From a checkpoint of a small image classifier.
Model: 4.32M parameters, 64-pixel images, arch resnet_bottleneck, norm batchnorm, activation relu, depths [2, 2, 3, 2], widths [192, 336, 576, 1024].
Training: soap at rate 0.0019, 4700 steps, batches of 384, held-out accuracy 100%.
Data: trained on capsule endoscopy frames (Kvasir-Capsule), 42238 training examples, 42.7 epochs.
Rows from block 5 of a small image classifier, named by matrix and row number. Rows with one number belong to one channel. Each number is 500 + 50 x the weight over its row's rms, rounded and kept within 0 to 999. All counts start at 0. Numbers have three digits each. After the name is the row's rms in percent of the matrix's.
After each channel's rows are labels from the 100 images, of 14848, where the channel reaches its highest value: "strongest on" is what is common among them. Only what is clearly more common there than usual is listed. The data: capsule endoscopy frames (Kvasir-Capsule). In brackets: how many of the 100.
# convs1: 3x3 conv (model.blocks.5.convs.1.weight, 144x144x3x3, each kernel summed), inputs 0-143
# convs2: expand pointwise conv (model.blocks.5.convs.2.weight, 576x144x1x1, transposed), outputs 0-95

convs1.54 085:615558519459491490462506487527510550575463536460473537523484604491528490525524507429493515485438594546457475462521453530491535539410483320435527468532435459462406507437409533485492439549503384552493538497503457479430537437401477521466405415434523428524435453481550480440484552502458406437517501506564521515545467544506483503472534445507498541471431392569474447519445515458573482381510506474487567423441508513492450548484512425496549
convs2.54 097:523508498477662501492516497465603439535412425496510518503550529509554547523578597478536541529473528469534469512550566500553588503567486503592538489510523439456525555576479482544435489430441491433528580468470452429479500519526560488464483481488497503509536517498510573516506625503455527479
strongest on: finding: angiectasia (43)

convs1.113 116:488392450489427469556416580582497467474438483436545522533567473434529464545476451538446500446519458484435529486473504487531450538522488499540475534534490456510562622512435535505559533523575504451471584500543526592543471412493529423503385530638555417504498544423562516501447571526445500552492449487422539506484497492464535500423375572499476557489513532492568515467478609473493545488495433526511556478489448495499619483510356500464485
convs2.113 101:458523566378433441498452539396480543495460549598520455575513552531494509568472532492603498446521464490460432495463457538498389454443469542433461430471538567498414504462503545507505477478541447581512470507513395532524450452430498557518602524506428514627581494503533452524442538407489566551
strongest on: finding: pylorus (31)

convs1.61 109:471536588526558526492420479501490527625559475599562496525498404497503473528552510467464476584559610501512567548520509453478495412468455425521456527526568537435468524542501471540449557549492522410534516498491428632506435520575484584446474551499510519483531483481553586537593509528478483497440528483475545598503501546544627571467478383577536508479589543531484546475518494533521532456553498511515593487555566563608527459469468501494572
convs2.61 108:498481638461500512532497511396521522439519523496472508502517528531494558483512448521528463460479554419563487551612398464569533420475479475493512491570591443548484501600525453490566491573540494523513472407493574512470506533443464409559577411418467475529355503581593567446528481439522592506
strongest on: finding: blood fresh (47); finding: foreign body (36)

convs1.85 075:459440465506500513447470517544426544592456474486521478448480547476458486427470509575475419524502437530479522547464457466503548424527551379563457459535458441456407501470457491549483457568488503479507481515506490465429435507469413458377589451510444613549446387425479421525436520445515495396503532538554410524437506464400490453557514521565467555523440422525513541547487543524482517503500414453476453531428549459408545499476475558603459
convs2.85 112:557506468422670490603571430457631495498476474482428532639417464485549532474510552519558530554466418533495493494472546546422475444498433496532501452503467419600561521562494413500531483540394437441469524556442487424603464471610552488603431437511532452436537487509471530497517542528485499493
strongest on: finding: angiectasia (30)

convs1.15 102:484484429354456476405512474475536437505468469415447392390469399454418439505464466515490490489419439546435526464466511546473394608535560643412513547456462448525510525463456488473469451501471487472483410466543452557520515474451440443494460442469467513469465470489523483492474499445571490528467425495536431496502382466418488524487544483465536500492526419448479512624422484514559498544542449498514505474421526468461557452520455540441500
convs2.15 101:470536588465566574467613580499493518433500524492538468526522583632421543525465528367475518540506481576499543544472407446558513413583561471484445535516522550537510469518566545454463486608492503582517461495461482548548558407553505614468505492515474471528573451622515517430579473541513495440
strongest on: finding: ileocecal valve (45)

convs1.52 098:542453510487482444563484501504514508397451527485496516478592466464522432468487536543539440463521532397542477524549479533482450593508468543506498596591445438569476578461528589522504516422549544383491497430461447405545527500597507491505471506519528536502426470458483536514501557453538462523439440486677529438492530429489529498613587583408524511500472486481568501505494430511521496591551465503469458571431484459459418524418589521499501
convs2.52 096:486454538531470514485641543490562413501493554476483478443518463488538532518529473521497510513475522426496614467498443428483505454476571619514457498462547625594519433450568511549545474540451541446532464434518496557487490432435454571495519516498522584448508483578503501540493415461512408405
strongest on: finding: foreign body (47)

convs1.135 085:543456499471499430363508492543508451512540532497462539431425531488515501426503504584449423448496491477437613544479451540540520495479601451546488449540559423529500522476411445456473440498546565490445399430505527441443512507467525446431408547493503485487493551415449477493462499529483506530485534468403501420518487421530431540419541568487547567551511462507460529593550563555459489492461474527559445442518379459494448399600540475403504
convs2.135 102:515451463516453484648512472489391501487497488410513587632422526522498496525564543563399576508463489504437581563448458491438500485581523380508470472562550437495584484508426553467466532441516498478493535557478463488531397462548461497577538444591511579505429542419431526579512527528540600533
strongest on: finding: angiectasia (38)

convs1.12 109:508525414545399437602449451526597425492421494610489506499459547472539512526413508542493503457429488561476517425423425465459544588566538541499418500509449433571501462488457540520549572530594492542492584427583443507494513482466550471512498593498496444584544489523438464438563555501535471493568500509415500487560500526520548460565479624524506509543574447530521486535454584549479552517450463525495452547487466461412506571449423492434448
convs2.12 093:423521497582530494379515450395519435480538437562538548552525516636512481481478478535535460552557483531466433434528396521518507490498609550499487580551513566505447406501498538449474533510486575510550476453643429397577526571513599546620479527434543531438457454490526583512507481445505521469
strongest on: finding: pylorus (38)

convs1.19 141:481496483399492509526470482451525462426473504557468473534471510593533500496585394402436557452483497546528452574529497504536489517445543526510537500424451489457418493434405435522430559616397427462455494461441494520440544564515431590500497485478524471490459470453504493471471522494434588517569490441556401426475483447474384491495537510468510494454473506440454463517532489463528443427586558512415418504494549603499524561437477609426542
convs2.19 102:531515506583465487487487434452454545556492603542519505500491478445473436504434470454549562592505543514488434552418600443554495467517493500590449479503517474539554522478457389462439480460537470519526567560498500495448442496469381514476506444451436551504496505380447483510467450498445498546
strongest on: finding: reduced mucosal view (35)

convs1.57 111:448457437452432489553468537499525445490590536482464509472525630440479529423522423424515440430502499471466541492491436506496543448545496529448438405510407458445501517495503560446598502515425457539446553552516496466469449539403513509542571475448469483432506464531483500410505526484435560426578581515407386448569411491469455583428568445497547538418517437534491564492510473497457481424534430558453476549512460408475480501485464475478408
convs2.57 097:554563577505450507612514444513515583501461364435439441471488510463605552398478404489493560539555444548551552432584468527483507527499485528560544507506572562499480485505492487544555470507538435485501483546488509477389528450437534519530403575515477493536533518582482569486587556502509505555
strongest on: finding: ileocecal valve (28)

convs1.9 085:402570501481467551453538562484582465558447525509556483499525497500507518528472469591547465534567446480461507476439395493552440368539484529545504479486542576510496492418465511618429480552537552521498509449476535496492549441550465484513556515481398634407465528535471526497510406513540477489499497548443562542442465489589414442470488442523550477404388426473514452583537423501445527467538548469439481511525390511445531443572544552467505
convs2.9 093:524466501435547504579473545526558470545448500579572580492510462457572536507510460530467521513464600556512521567569610511505581449557486489470560401530509475504568521525466538526439469474502488590515505519532482549469465508599472439507538523520475598485505538437497477609516509510372558516
strongest on: finding: ileocecal valve (65)

convs1.55 105:506519484472442527505516516449486504494399566479513457476487506528511567492495572455528524467370425492533522465482614448408527510483470472549564440559447499483589513533525524550548442404418473438482418516465466430515508477542496475487608442428507463425434523494528477442441526466482588511510546487588413440450482533494438512446482482474449574455400429512444500485425488441426368480505481497501426478477450476427498397420589479422501
convs2.55 098:559516480553496546503533547483418507405533516545560525464396421501439484515536543538556503572542505481520437579542512572571489479607518491504472446542610485511549452484473525491506459463403529374507534470530502493422453517572537510465563428512560460529508528421480494553509515502504459470
strongest on: finding: blood fresh (28)

convs1.29 110:537556468627428538449546394508530530455501403445499548512457511431395542476440481526531522525451491507489485542453553548470514488512551508502455493503576554400502402564559477526474508505430445494418422462584577533514506465486477535485552455448470415538499436596471463510454458562560486461552458448539540463487504526507492472486539472553499413635504488449431507440435526577503382483429476507455498422451463389551495492593555509518441
convs2.29 101:465488512558413450443508528468397464540417552507489413523426451485476486532464545538536475543468542542418668498527452512487518430503514515520485545520488421457538513444558533497448618467508581484517465394496586472466534497448451451391582500467589491547509489489450491482505519404476570531
strongest on: finding: pylorus (28)

convs1.11 111:442466435423440524520430579560574465444502472474607523416464381500456512489482516514519469527462500549473504466503564556518503579541470455499484500492531484485581487448453583495470489404479491499447437537470523581477438457407569427500408518482618542422526487477505427438496574440451573475525494573528516481519502528564438541437481598482455574459480469534494447481554414511535461410482425419615593430473465527516549471536513565500501
convs2.11 107:511522494596453376431552512449480589562460490537533458508527504553539510460556477450552541430397481474513476467494511506511438497519471569439518586531548608540494487479435441539455454572540521535484472487518573537501490476466483510493526532522517477600561462559454522508519631509496618473
strongest on: finding: pylorus (28)

convs1.124 098:536485497446509588446549378569480600605482536520568510553421555456464469485529537519550573496551513552501599525534543565445600630505454453497473556481436582485530419505502545478521536530448466491461492522516482445494469454476410531542486495504488457557428453552524494561513395470484494463453528472484535463481511510443470389575577536471412483464511548543389399527461461483538490445511450513501483484470524553573604453443606469484466
convs2.124 098:501497464423534455488526504533502440467474507515516442533405554504434488446552468509437508461558458432500448450473515508489487525410416512603520457560534544523643464594502489480481460550421516465596509497454482480526560525516396508418554438605461477483446512479496487490544557500458537485
strongest on: finding: angiectasia (29)

convs1.93 108:462464486452503470469490490598562477548445498459507516461480435464428441453509447523465389545563472584472531467495483424501457479527358451416464507527494477476496474476445413629572504507518520538454498491507519576507456427408515476530355528531546491523430377422493465502528582488512483496515438538439549471474354495556480410527456497443495526502467466531509513421493435431491568490496507521482564467452439578455457540474409506438547
convs2.93 100:502459514461506419572494357527553489440473449492492497543430465457551523528554542559537582478597460576622538501458521493531519520516556464471453495400463558464496471477504444470460372454450456542502489544574430501487486518499432432523510404545413504517534536496518536485441498360528432455
strongest on: finding: ileocecal valve (33)

convs1.131 090:424528497501542556432480465553550489454462404455443484412507546554462560550561475530443449515412605478474523527463479533486541539505634474517459496513517515584492432545541537515547350467483454510529493591521493428527522604510535473457450369547416423454468497456562443510531464522570414537451499417477506475542532533498447471490523454511448505476560392541477457625453473518505510510478552431477525493497436509489431463605550547526480
convs2.131 107:513426587554438527442468573514492615512457575486499456587461555570557504538457441455559504491439504633491586541561454534527511464477490394479536440516493471446434466466505426562578552622479476544513481491451493575516574413486462510414477468521510533455547450537542493506525526530462494561
strongest on: finding: ileocecal valve (25)

convs1.137 110:476496462486472516569387499510571458475562547507522504478529572530484539497478392472584544549493539594502608573513515468521586514553509529589493482515489485508500525386522557457542516565463473517472458582555474526489491606542485586458629503492458524446493504458501486461486552554502565512576561442492419441541516554506464596529538564575498516495525374549464475592482577430507450452508466474501482628528515510472464549496485593396457
convs2.137 095:490517518595529472441470450445460553557539510400571524505525510486484428506502431491491594516473499421551468507476564574410555465495553517499603455502538533452486529517489520506506448404521554525579473557502570472407547529512512557540479571580476519502535449494519535411435513598484534497
strongest on: finding: angiectasia (31)

convs1.8 102:473548491480492613586459449529459592491443597441502594443513442447551543589584555553497495532467510591458507495588564497460520504556479601541474501440472466463425506523533527579554534546505460516581616568559500501520499512410435472563596451470523544551507581597533469541511532440484481468582485516455524528488462598489503537465524491577495500474481546476467576530571560483520429555513405519419578463442455485475504528544442508551461
convs2.8 098:531455478612567410494480539434452466543508504546500451541484557537592530555504558481510533473509400537483551490503442570452526530489577474540526419553500552499422557455452523511359509480476476544456538510510456474462468544442534564388444434490461463506480506498439471452420486485559512582
strongest on: finding: pylorus (44)

convs1.126 107:555490482604457514434548392559494528540529515456462472499448573476580533507519642477545525469504461563461506451462482580433497458429464502422523477574450462465506427554583466471502492573534479479494476510549471492529496569516569405599476511604437467566513537486463424501582476485403457495457523564519565449462424455343509550524444490478489494468514514535506592528495441500496486515415530482534435460575572521530429538535586431512526
convs2.126 103:525507530474557481545587387509491592512508445490503554497545466516615504533530498431508524542515504601537467545446546485545572472456440606505462548574550502506515602567487497498540547547517453407500586472458573484464448488511522530418414511554534525506488572526452536572543484440387523493
strongest on: finding: ileocecal valve (31); finding: foreign body (28)

convs1.25 079:487471484551514435537542483554535453460511512503454401513501484538462473424485574497432423457484488523513407609488507494461433438487512530435545528591472484556386506514569474436528465440549436482496460516525505525537568614494443461503479556492520476417465564485543454533552537560459512374575416517542515487586484566549488504536490393547444368541562548467518576469434519539614546523437498498456468550522447533458482487557579510564426
convs2.25 107:593569532411575511538560541492589504501459512500470578510536510496578503519505517567460528522477438483547468479567545583537509427527450457475523471520514422505578479501472469541457574563496462486352589459440485403610455483534496454543407523480527511538514446479522553560545465465512506430
strongest on: finding: angiectasia (51)

convs1.108 111:457507519491519523435548502545507383423504501555508394513478470473466487520409580575531514502593400528491410430443519556461472581503562543512479502496526466600515515517448541522505514492568480493532479469436544358464518431535487516499513492496472601501504583558396476441516471432524510455470452534482430497498519420505440460618478649492465556534448492494473459510576481472580436554481467541626410583548496500528468500514529487531480
convs2.108 103:593485485506418470478461529437561425434475426473500465566527629529611558409528495461495497482530444442529593428488515472507524499405498512469489570397540477446469443583541461499474526487522499576547459471498479488502606455432515534532479478434519470485564478645384400496536460485605511437
strongest on: finding: ileocecal valve (29); finding: foreign body (25)

convs1.133 108:466517501455525483484511509414466458445508530470449558390560505463573533452602551493550475530442481472462474487488481521459504502479608561458496413554516535436440539494465492525494466411499629516458507490604508525460497419438509460407542435523447405473490469578491412521537515484395393604471385421435471442468396401456551474459468497524468455447461513533585500475494527523496557536536494426496506508498529411507430454543542490541504
convs2.133 099:458409504464477506532564417476470500552522539518472494492518471516523356572480431551563522477542557509444542479451452419498488611530486520447485472510428440545518493512509591513505472523476529351488463561446475477522467496563517557440417400499433553482488430539476521519593582471417444505
strongest on: finding: ileocecal valve (50); finding: blood fresh (42)

convs1.5 079:493490470501452502501544478557489449513486536409559600516479474439461554510466410541491524536531458515467551557495528502462508504432456417526404489464465559509506422495410384550522475539567499503525479593496590462493395563481516458547513452463488551506549472622521491451518501496437463433479510472430608476465434549650401491529495585498547510550485510500464424410504512596556593548402408515519488554504505449503524466488443547468552
convs2.5 098:531497566442550516586509524532534574411421547502540512509529512459551511534538491493485493432544441541495473556484656477504504532499540440552552473431517540579520487452489502455491452458463538457557533438498485489629459490593539440492451515519461500471424422492501505600491527582522603575
strongest on: finding: ileocecal valve (51); finding: blood fresh (32)

convs1.102 088:518550534467416502433469371473427471480466535473452567486449447504500506471438492495466460557514481521519505492527475530518501499499497432433482485456530481481371413514394438492516513580430429467476447463462497577508551534410461451508417425535435310512392454485544438470514449491419540444500536528484496492457428564477476530440483441563561518516494410508515420475441549455492394496488525524448560461510453515461571438592506512534446
convs2.102 094:553455440579551445541493482503563614463505527422488451489512577580506515517574410484470464515485543494518559469527541425492430475483542481665451558467486452573671506458518539503486587534508555577524527447570465540517461503540469550537590479530504559420528496532568609457590513558549602556
strongest on: finding: angiectasia (55)

convs1.38 092:422532447501538543448429514461481525459422533540492469531585506456442541478490537496546434492524466547548516434478498487504454521601552508507485441454482534580508477479494551535542349468528473471551536495454421466518524497578489528478476569459542585439580572404422465408493502544495533401536494494494501503534699535519491497473489514518462521545546480570452451516472511563549434533593479434585532484515510563430485561451508386414430
convs2.38 099:469547547490444582514463480461456490463392458502595529513520446571463509464552483472428528438441558512549463598524479574366401427380488529482451517465473432488536522453461511471569425541496491530494503421516477657511616535581529464515510425493484510532447552456405505554504449485578484474
strongest on: finding: blood fresh (44)

convs1.134 110:482581473479508468625541582499544416436521607540497477522495520509469398491494469511509428516491559520480529516360461551483550470538560524595464469527495458595538570500477560521576418440578515504484449608466532457453445469501543450416476542445471580472516545473473467498508503439450549551528541464491591494550541528550491556587508562529516536435494563580554466503551403484520605435450497420542508548516503561479482542533404536565459
convs2.134 101:446445529558408544553584513438439526522502470589503484465458466476554456536444613512553529517521518487550611463514498531517390479416507483531390513480552511545500454519517495383479508561504539553592466503472422526437460517520543506486606580655604393501470600475412476479529455538547566489
strongest on: finding: pylorus (32)

convs1.90 105:533453550496491548531479544603493546509518528543496531424506444479516456486555596572526538575474545485480587464605525473536582469462485511553502594538504525520497585518511527483450475536592538452495572583458550515533471588560591581536504536553485491512524420537479493555526567438478504528451463525435476475503564507438616490432408442527496531545567532445510637509469599557427461479547509628480460580536468453538464472439567461512461
convs2.90 096:428489540433494525509429504488427483535426543501558483463447411498410511469447514457416434498426479487449577488455550503552530542443550524523408490499464481529524479509501535505402495425561607434545421452510499508487397551459493529551465503438478452471469532526455417485479511549461418496
strongest on: finding: blood fresh (60)

convs1.81 119:489513548542508460479482477486484581480525523462535580474439612429486564511500560402538521579498484504545538463559436514504453410525469448478486422552444521471555442510558487594553487501421501541542454476506556454528536413436491464495486400488510575546551448483534445498563458477462512471500578560430518445474508426419447516416443479409527429558516495419468562500533546591534463355533413506480546422536485402522485594476457440529541
convs2.81 100:530561546449449510512496503581468448556441615577471480561567554446398353478599470505517454511513456484519529506556500490580521520577511497479583470493496489490626594526521574643524532513505477447514530420508464542500557526468491491489442557514525442636491463524532528536435465526514507560
strongest on: finding: ileocecal valve (40)

convs1.70 114:587439554548551446523648527466490536526534526513457501445464547537547511462558582543444477434484553447496485501505476479464466528594589511539560449487590463528478477512551505526496473452419507541556473541474471506496477497484360455441536445421578529543486522480517561575400471505576486522497465419585532562527476595520488420520488598424420493500541512532523511565559484476512545610439548438559449463402448475508538492532584587470525
convs2.70 098:496567473480373513477425580401499527465495610547419534537451545492460534543582524486565512531484526466567483433507450509523493537582553498475545512536521525444448445508449547538564596470566468478488481502551504528443468569562488572450497485528580502455553506556531545482453493409532465554
strongest on: finding: foreign body (45)