config.toml
train_examples = 42238
crop_scale_min = 0.5
horizontal_flip = true
targets = ["finding"]
avg_pool_shortcut = true
widths = [192, 336, 576, 1024]
loss = "cross_entropy"
learning_rate = 0.0019
beta1 = 0.95
shampoo_beta = 0.95
max_precond_dim = 1024
merge_dims = false
one_sided = true
max_steps = 4700
adamw_weight_decay_other_params = 0.01
Rows from block 4 of a small image classifier, named by matrix and row number. Rows with one number belong to one channel. Each number is 50 + 10 x the weight over its row's rms, rounded and kept within 0 to 99. All counts start at 0.
After each channel's rows are labels from the 100 images, of 14848, where the channel reaches its highest value: "strongest on" is what is common among them. Only what is clearly more common there than usual is listed. The data: capsule endoscopy frames (Kvasir-Capsule).
# convs1: 3x3 conv, stride 2 (model.blocks.4.convs.1.weight, 144x144x3x3, each kernel summed), inputs 72-143
# convs2: expand pointwise conv (model.blocks.4.convs.2.weight, 576x144x1x1, transposed), outputs 64-127

convs1.18:60 41 47 47 59 46 51 48 49 54 50 45 53 61 63 45 49 36 59 40 54 51 44 72 42 62 57 57 58 32 38 54 41 31 53 47 58 55 47 48 40 49 52 54 22 43 50 47 50 49 67 47 47 51 47 55 71 57 68 48 62 66 48 43 54 38 46 54 38 47 55 32
convs2.18:53 48 55 24 32 53 47 59 58 54 47 49 54 41 57 46 54 36 38 56 41 38 57 50 79 59 39 49 57 34 61 31 60 56 54 31 36 43 40 39 43 58 33 42 49 45 54 52 45 48 69 76 35 53 54 50 48 42 66 45 48 82 50 41
strongest on: finding: ileocecal valve

convs1.82:45 56 47 53 43 58 47 57 54 55 44 46 63 47 51 61 42 40 50 41 57 42 58 40 64 60 47 51 53 56 67 56 72 75 57 53 50 37 54 62 46 51 54 52 69 60 51 55 60 45 38 51 63 47 43 44 54 42 41 61 53 48 37 66 42 42 51 49 47 44 33 52
convs2.82:41 51 44 54 72 61 52 29 54 51 39 54 41 47 53 50 62 50 47 44 59 42 53 60 48 42 48 58 38 51 40 69 48 60 40 63 29 65 40 49 55 35 45 36 27 44 47 22 39 48 48 58 46 64 58 42 26 39 36 49 51 61 24 57
strongest on: finding: foreign body

convs1.98:71 42 24 81 47 42 52 61 44 54 58 22 40 49 56 55 33 43 41 40 43 54 59 44 39 54 63 58 38 66 62 52 53 48 45 57 69 50 42 57 35 60 48 41 63 41 39 49 52 51 42 40 59 42 58 52 40 55 46 54 53 43 40 65 46 32 57 64 56 42 51 56
convs2.98:46 64 41 46 41 45 44 48 42 47 57 66 60 45 57 69 58 37 49 36 42 53 47 53 53 56 56 31 60 60 29 55 44 43 56 56 44 42 39 49 65 48 54 39 48 47 54 46 54 34 49 48 51 49 48 35 61 49 59 53 45 47 42 36
strongest on: finding: blood fresh

convs1.119:44 46 68 57 51 65 48 50 47 56 53 67 58 48 56 38 35 58 50 55 63 46 66 56 36 55 48 41 45 68 53 49 44 55 31 44 64 51 48 48 59 34 47 53 56 43 49 49 69 56 55 48 44 64 61 53 52 55 40 61 61 53 57 47 52 75 60 46 46 58 56 50
convs2.119:55 49 54 50 32 42 48 65 46 58 45 66 52 44 43 45 36 61 64 55 32 58 64 42 46 65 49 43 38 41 80 59 64 55 52 54 36 50 52 43 48 56 44 45 49 50 59 41 58 58 54 45 65 64 43 36 54 51 46 48 45 52 63 32
strongest on: finding: foreign body

convs1.69:59 51 29 61 47 45 48 46 44 41 73 61 44 43 48 65 46 45 39 52 68 75 44 44 43 57 53 55 46 57 65 43 47 55 55 44 72 42 70 62 46 49 60 48 52 30 57 42 43 39 49 32 45 58 37 57 55 31 39 39 54 55 49 43 58 36 39 45 50 68 43 69
convs2.69:37 45 69 51 40 46 51 39 41 58 48 44 47 31 47 52 49 51 47 45 47 70 53 40 44 61 34 57 38 55 40 39 46 55 37 49 51 37 52 30 73 62 66 40 62 52 76 44 68 63 42 38 54 45 54 43 67 57 51 37 56 50 45 55
strongest on: finding: blood fresh

convs1.101:61 61 53 65 50 51 54 48 47 37 46 59 35 64 50 73 45 71 41 43 46 42 48 47 56 52 63 42 31 61 50 64 56 53 35 42 58 59 46 71 29 58 51 55 75 54 34 53 42 55 43 53 67 40 54 49 53 48 52 56 50 56 57 45 67 50 54 51 38 58 45 35
convs2.101:40 64 45 67 63 67 38 47 47 53 74 51 64 50 43 43 30 67 55 41 43 56 52 40 76 73 59 55 59 42 32 68 45 51 63 48 50 49 61 40 54 49 60 53 43 38 50 28 42 49 63 42 44 59 51 38 57 49 66 54 56 70 38 58
strongest on: finding: blood fresh

convs1.138:44 63 53 46 52 70 50 36 70 42 45 43 65 46 41 67 44 46 45 41 38 53 40 50 65 48 50 39 48 45 37 49 50 39 48 55 53 63 39 54 41 40 62 42 41 43 51 51 65 59 53 66 50 37 47 52 53 63 57 43 32 50 74 37 54 72 52 30 51 34 68 50
convs2.138:53 59 52 48 59 42 42 49 51 51 49 54 58 49 40 43 50 37 35 49 64 51 53 32 48 52 63 65 59 55 40 72 64 34 46 49 67 34 38 47 54 37 44 32 57 40 60 45 42 61 52 41 60 48 39 74 60 59 47 53 59 62 59 40
strongest on: finding: ileocecal valve

convs1.30:51 54 53 60 33 42 43 57 69 55 46 46 45 60 40 45 53 35 54 37 42 49 52 47 63 34 50 38 56 30 49 34 52 62 39 41 70 58 42 55 60 45 58 44 54 57 45 56 60 58 55 49 58 52 45 65 60 63 48 42 38 59 49 45 28 47 67 60 58 48 47 54
convs2.30:42 38 65 45 56 51 37 53 56 43 46 61 42 46 32 61 48 38 50 38 42 52 50 35 60 66 58 47 60 35 54 61 50 51 44 43 37 39 59 59 45 60 52 33 55 42 55 43 44 59 59 54 53 51 41 45 48 37 39 46 46 54 47 58
strongest on: finding: pylorus

convs1.52:73 50 60 46 43 35 59 46 54 65 48 52 51 54 45 49 52 53 39 61 31 48 37 50 58 34 68 63 49 47 63 53 57 47 47 61 47 61 48 49 52 64 49 68 45 55 62 69 40 62 33 65 49 43 54 58 46 45 70 59 45 54 42 59 41 39 36 49 50 38 40 45
convs2.52:51 47 61 41 59 42 45 59 48 52 45 42 47 37 64 57 59 61 41 50 42 47 54 51 54 54 36 50 60 50 39 45 45 60 53 35 56 52 39 40 44 39 32 54 70 50 52 54 28 48 44 47 57 58 57 57 41 72 51 53 66 46 66 59
strongest on: finding: foreign body

convs1.129:41 59 54 66 57 69 53 47 67 44 51 37 63 44 51 32 44 34 51 45 63 40 54 50 67 43 42 40 40 36 44 58 56 50 43 59 59 28 20 38 38 44 34 61 60 62 42 51 59 62 31 47 68 55 43 58 57 52 65 39 65 54 46 52 36 53 44 31 48 55 31 70
convs2.129:47 67 44 29 51 57 49 36 63 48 51 52 49 60 58 52 31 36 43 47 48 37 50 48 54 49 44 59 37 60 65 40 35 49 43 29 54 68 33 45 61 50 56 50 41 32 55 57 45 21 43 39 28 50 40 38 46 51 48 54 68 46 55 52
strongest on: finding: foreign body

convs1.5:32 58 34 46 44 62 67 44 48 60 58 43 53 70 58 46 48 60 46 45 26 52 66 46 54 41 59 56 43 44 61 49 41 58 45 51 64 53 47 58 34 65 51 49 72 62 52 45 53 43 56 52 54 50 53 40 46 37 43 47 42 58 47 42 40 35 42 51 54 44 56 42
convs2.5:60 57 46 56 32 43 58 57 60 42 51 66 45 62 53 75 45 75 62 63 37 50 60 52 63 48 49 39 45 38 51 52 53 42 55 44 70 57 62 47 45 50 49 46 44 48 40 55 49 67 44 59 46 36 71 64 50 61 63 65 48 51 44 60
strongest on: finding: blood fresh

convs1.70:50 53 41 57 45 37 56 58 53 45 59 38 49 52 57 66 28 52 54 37 37 51 51 35 34 72 40 58 44 56 37 41 47 47 39 68 59 57 59 35 35 51 34 41 68 56 50 51 44 52 44 54 47 41 48 38 54 51 41 42 61 60 57 64 63 47 43 46 43 57 32 51
convs2.70:39 49 42 40 42 45 53 43 51 58 60 31 44 42 55 52 56 43 64 55 59 43 49 53 53 44 55 51 49 69 47 44 47 61 34 48 53 42 40 58 43 36 43 42 53 36 60 56 66 45 55 42 65 38 62 43 65 42 69 68 61 64 62 49
strongest on: finding: ileocecal valve

convs1.108:62 44 44 50 38 59 52 46 51 43 54 49 55 56 59 58 43 54 48 56 59 45 51 55 43 35 50 43 57 45 62 52 50 48 38 27 37 49 31 58 34 31 45 52 63 52 58 63 44 55 39 47 57 61 48 47 52 56 51 43 54 54 41 50 66 48 54 42 46 43 49 50
convs2.108:49 43 45 41 62 36 61 60 59 55 34 28 44 32 50 51 57 40 53 53 37 53 64 73 58 43 52 37 53 40 61 48 37 64 43 30 57 46 58 65 40 35 69 53 47 34 57 57 69 55 57 55 46 54 48 63 65 63 54 35 63 34 52 60
strongest on: finding: pylorus

convs1.132:49 66 40 62 49 55 63 45 58 53 55 46 39 46 38 57 56 49 57 26 49 42 46 42 49 55 52 51 62 47 34 54 50 30 36 46 47 45 46 33 63 37 42 34 58 45 59 55 61 60 49 62 40 76 38 67 42 58 58 61 56 54 31 42 45 50 49 24 49 53 52 25
convs2.132:53 70 49 65 57 54 39 49 62 49 56 54 40 59 31 63 45 59 49 48 73 50 57 32 37 38 55 60 32 43 35 49 51 50 31 50 54 44 51 54 56 46 22 62 58 49 40 69 44 64 38 32 48 51 50 28 45 44 51 44 37 59 46 41
strongest on: finding: ileocecal valve

convs1.80:62 40 58 73 50 47 51 43 51 61 47 58 25 34 66 54 52 68 35 49 44 49 52 60 46 33 55 59 50 60 56 37 53 45 44 37 41 30 40 40 49 36 45 59 55 47 53 35 48 60 47 53 54 50 53 47 40 52 40 47 61 42 48 45 40 70 41 54 41 51 50 46
convs2.80:51 38 36 45 42 26 63 46 56 50 47 32 49 47 59 43 35 48 55 37 69 68 54 52 58 48 38 41 66 49 48 60 48 58 60 45 41 67 53 58 42 54 53 47 28 44 61 56 43 31 32 59 41 46 45 50 37 33 71 54 73 62 46 47
strongest on: finding: ileocecal valve

convs1.107:59 48 59 67 72 48 66 58 71 63 47 33 40 43 53 50 47 47 46 55 56 53 58 55 53 48 58 66 55 42 52 57 27 46 49 42 47 60 44 46 33 43 50 82 51 46 62 36 56 54 30 68 53 55 50 57 34 52 54 40 47 45 56 51 62 43 47 54 50 67 50 60
convs2.107:65 41 50 72 32 52 37 31 42 40 49 47 44 51 63 36 31 55 49 41 58 52 47 47 62 38 55 27 47 63 37 56 38 55 48 54 48 51 32 47 47 36 57 61 31 70 51 64 48 47 41 35 49 67 44 45 53 53 73 40 49 50 51 45
strongest on: finding: foreign body

convs1.24:39 34 54 58 50 48 52 60 48 47 37 56 61 48 46 30 62 57 42 48 57 49 39 52 53 46 44 53 54 49 37 53 49 55 61 64 83 48 63 52 56 45 36 44 72 71 51 45 44 35 38 39 57 53 60 40 51 52 34 22 48 47 36 50 53 38 63 58 51 34 52 39
convs2.24:62 46 53 35 51 38 55 66 59 59 42 45 43 44 50 45 37 55 71 42 33 57 50 63 51 40 40 53 44 68 51 62 73 51 47 67 45 53 59 53 51 45 55 56 65 36 57 48 33 52 53 46 46 56 42 44 34 57 48 48 60 50 35 55
strongest on: finding: ileocecal valve; finding: blood fresh

convs1.7:51 60 50 42 71 71 72 58 46 69 44 52 58 53 47 35 54 49 59 49 61 45 50 53 49 61 58 59 54 49 58 71 60 58 67 59 42 53 62 36 51 47 63 58 58 44 62 47 41 55 66 57 46 52 27 56 48 46 42 53 58 53 46 70 47 42 44 30 64 50 50 60
convs2.7:48 33 54 41 47 60 31 54 40 51 47 45 45 54 44 59 44 48 52 61 22 61 40 47 51 45 33 58 53 27 23 50 31 40 67 43 40 59 54 53 42 51 58 63 55 55 57 48 43 48 44 73 51 43 55 48 55 52 54 53 57 59 50 47
strongest on: finding: ileocecal valve

convs1.49:69 35 33 53 38 45 54 67 45 57 70 50 47 42 40 63 54 42 61 57 54 51 55 43 51 30 45 48 41 66 37 48 53 44 57 77 50 61 45 51 78 73 43 43 35 61 55 45 73 47 45 49 66 52 62 30 55 57 44 61 53 32 43 45 50 46 39 67 53 57 32 43
convs2.49:47 63 50 60 51 50 43 53 56 46 45 57 66 35 65 66 31 58 45 41 44 35 52 49 58 61 54 73 53 62 53 63 35 63 45 39 54 41 43 53 53 53 57 50 51 68 50 54 63 61 59 54 52 47 44 57 50 65 54 46 70 51 58 42
strongest on: finding: blood fresh

convs1.140:64 69 36 65 44 76 44 41 51 68 76 41 43 58 53 49 63 49 51 26 44 43 44 37 57 44 37 59 47 46 47 49 49 64 46 63 58 57 48 53 71 60 62 45 51 74 52 47 50 47 50 53 59 57 53 43 68 58 57 66 40 47 52 50 58 46 47 55 39 63 48 41
convs2.140:43 57 58 43 51 46 36 31 60 48 21 49 56 59 65 54 53 54 53 55 51 57 38 45 51 39 50 63 58 55 43 57 55 33 40 33 46 62 53 50 63 51 61 50 60 42 50 51 32 40 41 70 55 65 52 57 54 72 39 47 56 37 52 48
strongest on: finding: pylorus